Rows from block 10 of a small image classifier, named by matrix and row number. Rows with one number belong to one neuron. Each number is 200 + 20 x the weight over its row's rms, rounded and kept within 0 to 999. All counts start at 0.
Before each neuron's rows are labels from the 100 images, of 14976, where the neuron reaches its highest value: "colour at peak" is the nearest of a few named colours to the mean colour under the peak; "top examples" is what is common among them. Only what is clearly more common there than usual is listed. The data: stained colorectal tissue patches (NCT-CRC-HE-100K).
# fc1: MLP up (model.blocks.10.mlp.fc1.weight, 512x128), inputs 0-127
# fc2: MLP down (model.blocks.10.mlp.fc2.weight, 128x512, transposed), outputs 0-127

colour at peak: white
top examples: tissue: adipose tissue
fc1.395,205,216,194,198,191,215,194,241,186,165,191,166,210,215,183,217,176,196,208,183,190,246,208,198,187,181,195,201,246,198,240,166,231,209,187,205,179,196,187,166,208,217,210,203,221,184,190,221,190,207,210,179,275,201,203,222,195,182,181,190,203,227,195,191,227,187,197,162,201,219,236,178,178,201,154,191,182,220,197,207,217,172,199,194,176,196,200,207,176,194,162,210,235,239,183,196,178,200,183,197,228,186,193,226,231,225,227,213,216,205,185,201,209,200,190,193,174,189,219,235,187,208,211,212,198,202,198,193
fc2.395,198,205,145,183,191,207,197,223,183,236,200,200,221,194,213,163,224,211,193,169,176,195,217,207,172,196,202,213,211,188,199,137,227,208,217,188,193,165,184,159,229,226,213,216,234,195,240,193,170,232,210,217,203,195,208,196,225,188,188,246,193,188,197,210,214,202,197,204,207,227,211,173,200,226,162,194,161,209,208,176,197,171,166,197,153,212,208,183,233,201,207,209,237,242,210,224,202,221,196,206,189,196,194,210,198,218,197,191,179,197,214,214,167,192,204,184,192,205,195,201,191,195,202,172,194,192,213,197

colour at peak: brown; red
top examples: tissue: smooth muscle
fc1.107,202,219,204,225,202,181,184,204,222,148,212,203,220,213,208,233,173,193,192,201,172,223,205,201,178,224,208,220,200,213,197,197,174,225,189,191,189,215,206,183,200,195,186,223,229,220,217,196,245,179,258,186,201,205,206,205,191,208,214,185,207,233,192,186,230,171,189,217,218,233,210,170,211,192,204,211,196,183,189,204,225,191,158,216,190,199,239,205,152,200,181,185,210,179,158,231,214,192,186,190,202,196,203,170,218,212,182,197,213,191,233,197,160,197,212,168,157,199,190,225,192,172,173,174,220,207,219,203
fc2.107,201,195,236,191,198,201,223,181,226,175,202,219,184,205,190,188,236,159,185,228,196,159,205,184,197,184,194,166,165,224,191,247,245,206,241,191,185,202,218,190,203,206,176,205,186,206,188,189,244,172,184,243,199,179,198,197,163,194,174,191,200,205,217,203,190,209,211,198,219,190,182,218,206,171,221,189,171,199,197,213,188,251,188,190,244,183,186,194,179,180,201,158,191,195,183,227,217,195,178,206,181,202,208,180,204,202,182,216,208,186,204,214,176,197,216,205,216,201,193,199,233,206,218,226,191,202,151,207

colour at peak: brown
top examples: tissue: normal colon mucosa
fc1.453,177,185,240,213,250,203,179,197,223,199,199,212,233,192,182,166,187,192,197,202,170,217,171,218,171,229,179,201,208,206,196,213,253,179,211,190,200,185,198,218,175,223,212,223,181,202,168,188,229,218,209,197,223,226,182,193,210,183,183,222,228,228,219,198,196,186,201,188,201,157,179,197,194,201,180,176,200,184,226,180,207,202,176,239,217,223,202,177,189,186,217,190,200,221,229,161,214,176,199,215,215,231,188,225,170,205,209,160,210,203,187,157,223,175,193,205,193,213,180,227,209,204,212,173,209,174,191,191
fc2.453,191,204,171,162,195,197,201,212,177,190,204,195,185,220,192,230,205,197,218,202,198,266,206,193,184,178,196,215,222,189,193,199,174,196,222,199,205,205,193,229,171,198,222,209,187,188,242,201,191,195,180,191,197,214,234,200,202,221,177,167,217,201,195,210,230,204,214,203,187,210,209,187,213,226,173,190,183,209,209,204,223,242,206,199,212,183,139,256,209,182,205,204,216,198,226,199,197,204,235,221,220,190,212,208,196,211,190,172,153,188,205,169,245,212,210,212,194,217,175,194,141,196,174,202,196,217,195,217

colour at peak: grey
top examples: tissue: cancer-associated stroma
fc1.85,199,243,170,150,197,231,198,177,216,189,183,205,228,187,188,165,232,206,201,198,190,203,198,207,244,232,189,187,186,171,214,193,177,192,190,179,196,188,163,212,190,237,175,176,212,196,193,188,210,227,196,212,200,214,183,238,203,175,220,198,197,194,200,218,236,211,216,224,219,200,159,201,171,204,199,215,224,240,199,219,217,173,197,182,216,196,200,236,187,177,239,194,204,221,180,185,210,198,204,217,174,199,193,225,223,189,203,184,208,183,199,205,188,200,160,234,205,197,199,195,204,191,198,219,220,147,164,222
fc2.85,194,206,202,235,201,209,196,218,190,201,198,217,269,192,198,195,169,202,168,226,168,232,203,224,212,188,202,199,169,231,199,222,195,200,233,196,199,184,212,197,171,195,212,221,216,197,222,190,189,170,217,221,188,183,216,220,202,188,228,161,198,172,225,210,153,184,201,193,206,150,202,212,207,203,219,200,205,200,214,150,197,203,175,199,154,207,193,227,203,206,198,230,208,203,217,180,185,209,180,192,216,198,253,192,200,192,203,203,207,212,207,172,201,186,196,215,221,207,218,195,167,209,140,194,203,195,225,211

colour at peak: white
top examples: tissue: adipose tissue
fc1.21,208,221,181,196,193,199,210,221,188,175,182,182,216,194,201,213,195,209,192,190,173,263,204,185,177,188,200,173,247,201,240,189,252,199,184,214,185,184,201,174,198,189,221,198,198,195,190,207,208,232,215,199,276,189,203,218,185,183,178,217,193,189,198,202,204,185,190,199,191,194,224,184,194,198,160,190,195,225,190,210,223,151,225,205,177,224,211,215,180,211,164,209,226,234,194,214,197,209,208,205,248,191,183,231,233,209,219,210,215,207,192,199,192,196,174,191,190,176,212,196,164,219,189,202,178,207,178,187
fc2.21,209,191,158,187,196,186,224,171,204,224,213,217,200,204,213,155,240,200,199,177,188,198,182,229,161,212,180,194,226,194,203,196,238,207,208,190,203,177,164,147,249,232,170,203,231,206,218,213,218,193,210,204,190,212,187,214,196,197,186,216,194,207,215,196,216,191,201,202,208,221,204,212,207,201,194,205,145,212,193,198,166,177,168,190,162,177,202,217,230,214,207,208,252,234,182,245,191,195,181,206,188,196,217,197,182,188,201,193,201,188,205,235,147,197,204,187,191,205,200,217,187,193,206,188,203,196,195,219

colour at peak: brown
top examples: tissue: tumour epithelium
fc1.134,168,178,168,209,209,210,196,214,222,182,209,187,233,215,157,204,201,196,231,179,194,222,182,213,170,212,198,232,218,181,225,200,195,201,183,207,196,191,200,227,176,223,209,210,167,175,174,176,233,230,205,207,210,218,191,227,181,197,215,224,233,199,191,192,208,183,202,164,213,191,163,204,208,177,181,177,235,208,218,177,208,186,211,224,164,211,211,213,178,200,219,242,169,199,180,190,218,183,235,195,177,228,197,244,192,188,181,190,201,197,186,177,218,186,208,209,167,239,180,214,178,220,205,189,243,189,211,195
fc2.134,192,179,194,216,208,176,197,186,231,190,211,184,196,198,204,253,199,189,185,202,191,250,157,199,193,226,192,180,251,194,198,230,199,186,217,196,211,188,207,217,186,192,215,180,237,197,240,206,200,200,197,213,180,257,214,206,200,202,183,181,180,199,209,201,204,190,209,194,213,160,213,219,197,204,187,226,215,183,201,176,176,175,201,211,191,203,175,272,193,208,220,208,200,210,187,213,194,197,222,181,224,200,246,196,171,186,189,189,172,221,198,163,207,202,196,194,201,198,220,204,142,192,169,200,195,198,183,192

colour at peak: white
top examples: tissue: adipose tissue; tissue: mucus
fc1.176,207,183,172,194,182,196,183,246,194,200,185,158,198,248,160,236,187,179,200,199,207,190,209,150,209,180,208,209,221,188,199,179,200,218,224,240,170,221,191,223,213,166,211,206,170,177,182,190,209,216,200,190,182,200,186,229,190,190,168,206,207,216,191,177,211,209,180,182,216,222,177,193,243,198,165,172,207,188,189,230,231,181,172,166,203,216,217,185,174,203,173,226,198,195,192,187,203,200,209,221,220,212,194,226,223,208,202,222,205,194,209,163,210,194,206,192,181,222,207,203,233,217,222,187,242,212,201,213
fc2.176,205,185,221,196,209,202,221,186,193,166,202,187,126,177,187,192,186,175,193,216,182,204,194,198,188,178,211,184,225,205,174,224,193,194,210,192,187,229,166,188,175,200,200,206,178,222,174,174,220,176,200,204,219,238,193,185,196,183,188,204,211,217,203,211,206,223,206,212,189,163,193,201,182,124,177,221,174,199,219,232,208,259,189,195,189,164,151,200,186,201,182,197,197,235,198,191,189,158,197,216,195,202,213,190,205,213,200,201,212,176,222,213,190,211,172,187,209,232,195,209,208,222,218,189,205,191,208,204

colour at peak: grey
top examples: tissue: cancer-associated stroma; tissue: mucus
fc1.163,203,221,225,209,202,161,228,177,164,180,209,187,231,195,184,195,210,211,202,209,224,175,195,181,153,204,195,182,171,177,183,202,190,201,228,202,201,207,201,213,243,233,235,202,194,220,195,172,184,154,177,213,167,192,194,242,182,182,241,194,193,199,230,213,186,212,207,220,220,179,173,181,228,193,176,196,221,178,244,206,185,176,187,203,209,213,222,185,192,190,186,213,183,180,216,199,196,193,241,212,215,203,167,256,208,218,184,217,200,219,207,176,211,179,197,184,196,211,222,198,199,217,232,202,192,196,189,213
fc2.163,201,203,208,206,206,194,192,206,220,219,197,158,216,197,200,231,188,226,170,215,204,192,186,169,231,210,208,194,199,181,215,192,177,200,162,190,198,185,202,186,193,148,245,198,219,197,243,198,232,215,211,155,222,218,209,204,240,209,241,241,199,194,153,183,219,208,205,212,160,207,212,167,192,163,172,195,238,189,200,191,232,173,216,196,146,225,211,200,199,206,214,225,185,190,182,201,216,212,232,203,233,204,177,205,192,223,197,209,206,190,208,206,205,196,199,201,191,195,196,205,207,184,164,184,203,208,207,202

colour at peak: brown
top examples: tissue: cancer-associated stroma
fc1.451,186,236,179,199,191,189,194,195,207,148,207,184,205,200,210,200,169,229,205,203,212,194,174,185,178,203,189,185,210,188,232,163,196,185,221,210,201,181,181,232,188,161,254,221,211,197,206,201,228,213,187,206,190,239,186,192,192,166,206,220,208,242,212,205,191,196,213,205,201,188,175,183,192,204,182,172,206,226,197,203,246,198,196,214,216,239,208,235,202,209,207,212,224,211,218,213,199,205,184,228,216,208,206,213,183,196,187,247,199,195,179,182,227,160,180,178,145,221,169,202,205,215,170,224,197,201,181,193
fc2.451,205,193,200,218,171,194,203,206,215,208,214,183,277,202,209,227,203,178,204,210,197,182,199,244,200,195,177,206,165,235,190,197,160,230,181,169,211,162,229,194,216,189,179,185,215,233,224,209,157,209,189,213,223,247,204,195,231,211,182,205,221,215,207,217,202,211,204,206,174,180,226,186,203,211,207,225,202,204,183,164,176,177,211,197,179,202,162,213,217,197,195,204,197,190,166,193,196,226,211,209,186,206,219,199,231,203,197,181,182,182,215,167,169,233,209,196,204,221,223,220,203,195,180,186,227,198,209,219

colour at peak: grey
top examples: tissue: debris; tissue: mucus
fc1.260,187,206,214,179,225,171,200,219,184,200,180,169,261,209,196,219,167,177,230,200,186,204,173,186,177,205,191,228,220,188,183,194,207,178,210,224,203,182,203,206,160,194,208,196,169,216,229,200,186,175,189,193,199,217,176,206,175,182,219,181,198,206,187,172,199,212,132,211,226,183,193,209,206,200,191,215,198,190,217,232,189,183,193,227,205,187,252,181,193,198,208,182,214,181,175,166,198,185,209,194,227,190,184,245,203,177,221,242,217,186,178,217,203,203,190,190,203,190,211,206,218,185,239,222,170,212,202,218
fc2.260,182,204,224,197,197,189,188,214,211,182,210,214,178,222,207,215,173,253,197,193,228,215,193,173,199,169,221,213,227,166,204,228,170,198,174,187,223,205,205,247,182,170,205,178,212,197,171,163,206,212,187,163,170,219,204,206,221,232,217,209,212,217,152,158,187,194,203,199,193,214,200,232,192,192,223,195,249,194,206,233,222,218,193,198,229,213,186,196,161,198,190,208,154,174,187,214,185,188,198,201,199,191,213,209,199,188,191,197,238,212,208,182,234,215,191,206,212,224,200,199,192,194,180,162,203,201,196,178

colour at peak: purple
top examples: tissue: smooth muscle
fc1.129,237,205,214,165,219,200,213,201,180,195,191,191,217,170,195,176,221,180,235,198,182,179,185,186,248,215,200,176,191,171,253,196,203,188,184,211,225,197,194,205,226,198,195,164,166,174,220,183,197,199,231,181,216,205,207,203,182,179,203,227,224,205,186,181,201,196,180,241,234,182,175,214,187,184,209,221,215,254,182,196,194,180,183,175,202,220,184,194,199,216,192,201,211,193,206,210,162,210,183,174,217,204,216,212,219,195,216,260,213,224,192,195,186,177,174,211,202,229,177,227,216,181,179,195,215,200,182,213
fc2.129,217,196,251,205,216,200,216,211,206,172,200,173,202,203,204,209,209,170,179,209,182,184,208,208,220,200,193,190,142,244,206,227,195,181,211,197,207,173,233,195,188,215,175,216,204,206,145,191,228,137,235,259,219,187,219,206,214,193,233,177,196,202,196,198,165,200,198,199,215,172,204,188,204,185,214,174,195,213,227,179,206,246,188,196,207,189,192,175,182,204,182,187,178,205,208,179,210,207,213,200,179,193,219,161,186,214,189,194,225,207,220,172,204,207,207,196,205,210,195,207,223,200,242,184,211,204,213,204

colour at peak: grey
top examples: tissue: debris
fc1.358,201,214,180,178,171,197,170,226,221,164,193,195,227,213,209,245,188,231,235,186,184,210,208,191,218,211,174,217,204,168,219,198,202,254,196,170,202,217,183,177,224,201,222,185,206,202,187,177,250,178,213,205,208,182,215,227,206,195,220,198,179,228,176,211,232,229,202,181,204,230,186,213,157,203,198,204,203,207,187,194,224,180,216,182,228,210,192,224,198,185,221,210,192,200,182,226,154,225,179,199,201,193,194,200,196,198,190,215,194,169,181,208,178,160,190,207,185,181,169,213,180,206,219,185,180,193,200,244
fc2.358,191,223,228,190,185,175,209,168,182,183,200,193,252,208,223,243,180,170,228,184,179,224,174,221,202,204,214,235,217,200,202,214,149,204,207,201,202,173,206,250,204,194,178,203,211,215,236,216,213,200,172,185,201,233,189,179,209,179,194,166,186,236,218,201,196,199,227,218,205,226,214,197,208,221,180,217,224,202,188,230,177,215,202,199,239,150,207,240,199,195,210,222,187,166,201,228,176,176,218,183,227,216,197,211,190,186,203,196,215,190,174,220,212,198,204,222,208,188,190,206,208,222,185,210,198,207,193,202

colour at peak: brown
top examples: tissue: normal colon mucosa
fc1.402,191,208,257,215,210,224,189,183,200,171,206,207,214,192,185,163,198,192,212,205,173,201,172,206,173,231,179,215,173,201,205,217,214,211,204,203,192,201,205,193,195,229,200,222,192,197,162,183,254,169,246,193,196,209,206,217,178,193,189,205,242,230,192,188,194,185,197,176,213,169,165,210,201,194,181,186,197,195,192,187,202,201,203,211,233,213,183,220,214,190,227,208,186,203,213,184,160,197,207,200,193,220,208,198,188,188,188,157,223,225,170,166,224,176,205,214,178,243,179,247,219,200,224,176,231,202,204,219
fc2.402,204,189,205,160,201,221,201,223,189,179,188,188,188,200,208,240,186,185,223,152,187,234,197,203,185,199,186,214,240,163,212,204,221,192,212,194,196,224,198,208,165,229,189,201,204,197,235,197,206,187,186,199,198,215,224,215,200,212,183,174,209,194,196,186,194,224,201,198,206,237,197,190,195,229,184,193,170,203,175,208,184,240,199,221,235,180,199,220,217,192,207,169,242,204,207,226,205,217,242,198,206,202,181,168,190,213,171,187,121,200,191,196,249,201,204,217,201,198,185,185,170,187,174,223,196,193,202,180

colour at peak: grey
top examples: tissue: tumour epithelium; tissue: mucus
fc1.361,182,213,216,185,207,191,187,180,163,170,210,169,214,196,193,212,187,187,181,178,162,228,154,215,198,225,206,214,226,190,213,176,197,211,160,211,174,189,196,225,221,233,189,198,168,220,227,179,198,186,197,193,203,212,222,235,205,192,194,181,235,204,173,173,207,204,176,188,214,191,199,193,202,195,167,180,191,208,195,218,173,174,210,196,233,172,219,215,184,202,186,203,229,181,192,193,179,193,226,168,204,181,203,218,225,175,234,217,204,233,174,225,182,206,192,186,172,243,188,200,237,156,193,216,203,171,201,210
fc2.361,201,201,178,172,197,199,231,222,173,226,178,203,231,185,202,199,194,230,196,206,181,181,261,196,230,173,181,184,172,173,199,200,217,206,207,206,205,209,169,204,169,196,227,191,165,192,166,225,206,199,206,198,158,187,229,193,195,173,244,187,193,194,185,175,189,209,180,195,195,183,180,199,204,168,210,208,192,203,192,196,204,216,177,205,218,217,190,139,237,190,198,180,176,199,193,153,205,210,179,216,186,196,166,217,191,241,215,247,195,205,190,181,204,193,204,195,210,199,200,220,195,194,235,201,193,200,173,218

colour at peak: grey
top examples: tissue: tumour epithelium; tissue: normal colon mucosa
fc1.488,190,206,176,186,196,202,182,191,179,199,220,188,215,224,200,172,192,217,204,176,180,199,159,188,194,226,185,228,193,190,207,185,169,187,178,205,162,196,211,249,176,185,197,179,217,187,219,187,235,242,221,207,202,193,216,189,180,218,199,201,238,192,204,194,235,169,202,219,184,218,218,183,193,183,198,167,224,187,187,180,152,173,215,213,188,189,199,222,187,221,237,226,192,183,208,221,222,205,252,198,176,173,191,193,204,193,246,166,222,187,194,223,171,199,206,182,199,204,152,194,201,212,195,201,200,196,218,218
fc2.488,213,198,162,167,193,201,190,204,174,240,184,206,218,198,195,210,189,225,192,152,188,182,237,211,187,193,193,209,223,152,189,193,228,202,199,197,190,219,143,168,199,223,189,210,182,202,236,211,223,202,215,201,179,221,184,188,202,222,208,171,197,207,189,195,172,205,197,208,204,225,206,200,196,221,201,205,182,227,208,190,174,187,261,193,196,207,221,199,236,199,210,171,254,220,202,202,202,209,211,184,214,223,186,189,168,195,197,230,136,199,201,234,215,208,199,189,208,201,193,197,205,205,157,192,196,199,193,196

colour at peak: pink
top examples: tissue: cancer-associated stroma; tissue: mucus
fc1.236,194,193,248,190,232,217,204,220,211,203,192,194,193,218,204,158,189,178,211,207,213,155,215,176,208,179,188,174,166,206,193,201,208,221,233,193,177,244,187,180,203,189,218,188,237,197,208,225,230,180,221,182,217,193,185,193,179,186,204,206,204,215,212,209,191,191,181,182,186,211,207,173,177,206,189,213,153,220,200,213,242,215,182,187,191,199,186,173,218,181,203,213,201,232,207,186,183,205,199,246,183,187,181,161,188,250,185,202,216,171,219,196,197,185,197,186,192,201,209,209,263,210,201,192,199,241,198,216
fc2.236,210,200,152,211,189,203,186,204,165,225,215,207,125,204,224,179,162,209,227,190,184,253,207,226,202,211,178,229,222,212,213,181,188,193,158,193,204,207,173,222,187,231,189,197,202,180,178,188,188,225,200,201,189,202,197,185,228,191,217,172,220,178,206,198,203,207,200,216,211,179,191,186,197,207,211,192,220,198,213,183,183,156,157,194,207,198,230,192,225,185,208,209,188,176,231,171,191,205,206,187,221,222,195,213,229,203,194,192,213,225,206,177,220,207,172,197,211,187,184,203,155,205,241,191,187,192,205,174

colour at peak: red
top examples: tissue: smooth muscle
fc1.145,172,222,222,209,223,204,192,181,188,143,209,189,211,196,209,219,179,193,197,196,188,239,164,197,187,234,199,198,220,207,174,186,216,232,197,201,200,239,193,192,195,209,166,207,213,210,214,227,240,177,250,167,196,199,210,204,161,208,186,177,216,241,184,179,204,174,163,213,221,203,220,188,219,190,191,200,193,184,203,202,243,199,179,206,189,188,209,205,144,191,194,186,194,216,203,182,180,171,216,169,215,181,193,174,206,191,197,194,206,206,221,202,192,180,195,173,188,199,198,239,160,179,216,180,198,207,213,231
fc2.145,200,215,202,201,191,199,200,223,213,192,205,229,211,220,188,202,215,178,189,222,171,165,207,172,198,184,173,167,162,228,195,231,236,170,250,207,172,212,191,184,206,234,183,186,161,193,188,205,201,165,208,239,223,174,205,194,179,204,182,209,194,207,216,203,221,194,188,216,236,207,178,209,186,213,217,206,162,204,202,182,196,253,233,196,199,208,141,199,191,190,204,205,232,217,169,230,188,196,183,194,202,220,220,154,197,207,190,182,169,197,191,222,196,200,194,205,213,200,222,211,212,195,182,219,217,203,175,212

colour at peak: purple
top examples: tissue: tumour epithelium
fc1.417,179,172,214,214,205,222,182,216,181,153,231,192,215,217,182,210,208,167,207,207,224,216,170,179,184,201,196,212,204,216,207,212,206,208,227,233,188,204,214,227,186,224,196,227,178,174,181,174,228,193,253,186,239,183,201,179,190,188,173,228,228,213,211,140,198,214,204,192,190,171,217,197,213,183,193,171,202,204,188,186,189,194,183,194,193,220,182,224,196,222,199,238,166,204,224,196,184,202,190,196,200,237,213,185,207,194,203,171,209,218,196,175,212,178,214,195,180,237,163,243,199,199,215,209,238,205,202,205
fc2.417,204,193,187,165,203,194,210,211,203,210,198,171,147,193,222,222,232,218,197,175,201,191,214,182,147,204,184,203,238,158,198,212,192,181,167,208,203,184,153,211,231,189,192,175,147,197,236,214,208,203,196,207,217,260,217,209,202,204,220,207,208,211,189,191,187,210,211,186,190,210,199,193,186,183,194,206,215,189,178,214,212,182,187,197,194,169,198,189,180,199,191,171,189,172,207,206,207,222,237,186,197,206,203,156,194,240,172,204,145,207,189,182,185,191,201,220,203,190,193,192,186,160,208,226,203,199,183,205

colour at peak: pink
top examples: tissue: smooth muscle; tissue: debris
fc1.369,219,212,189,190,224,210,179,186,195,188,215,195,249,201,208,186,207,192,224,203,202,181,156,161,200,234,191,202,212,193,255,198,183,207,208,193,199,189,189,243,214,199,206,194,193,187,201,175,179,218,176,211,204,195,217,221,180,187,193,227,194,206,225,200,215,156,188,211,205,189,138,202,175,198,191,192,212,220,204,206,257,203,223,189,207,237,181,219,182,210,218,212,207,210,200,182,209,193,206,201,195,227,200,206,166,198,182,221,199,198,184,166,184,180,185,151,204,209,166,208,234,234,183,233,230,186,184,192
fc2.369,198,193,209,268,196,183,190,189,196,202,201,241,217,205,183,217,205,204,245,191,202,180,178,251,164,198,180,202,173,248,191,221,203,217,198,192,198,146,237,205,242,207,171,201,205,192,193,215,176,247,190,210,207,183,186,205,193,202,173,231,218,222,217,187,185,205,194,187,199,182,190,229,189,208,229,211,218,210,209,163,176,183,188,205,189,206,177,206,175,205,210,178,172,208,184,211,190,194,159,194,192,200,216,185,189,198,210,153,208,203,198,208,141,198,205,189,198,198,185,200,204,185,205,201,201,203,198,202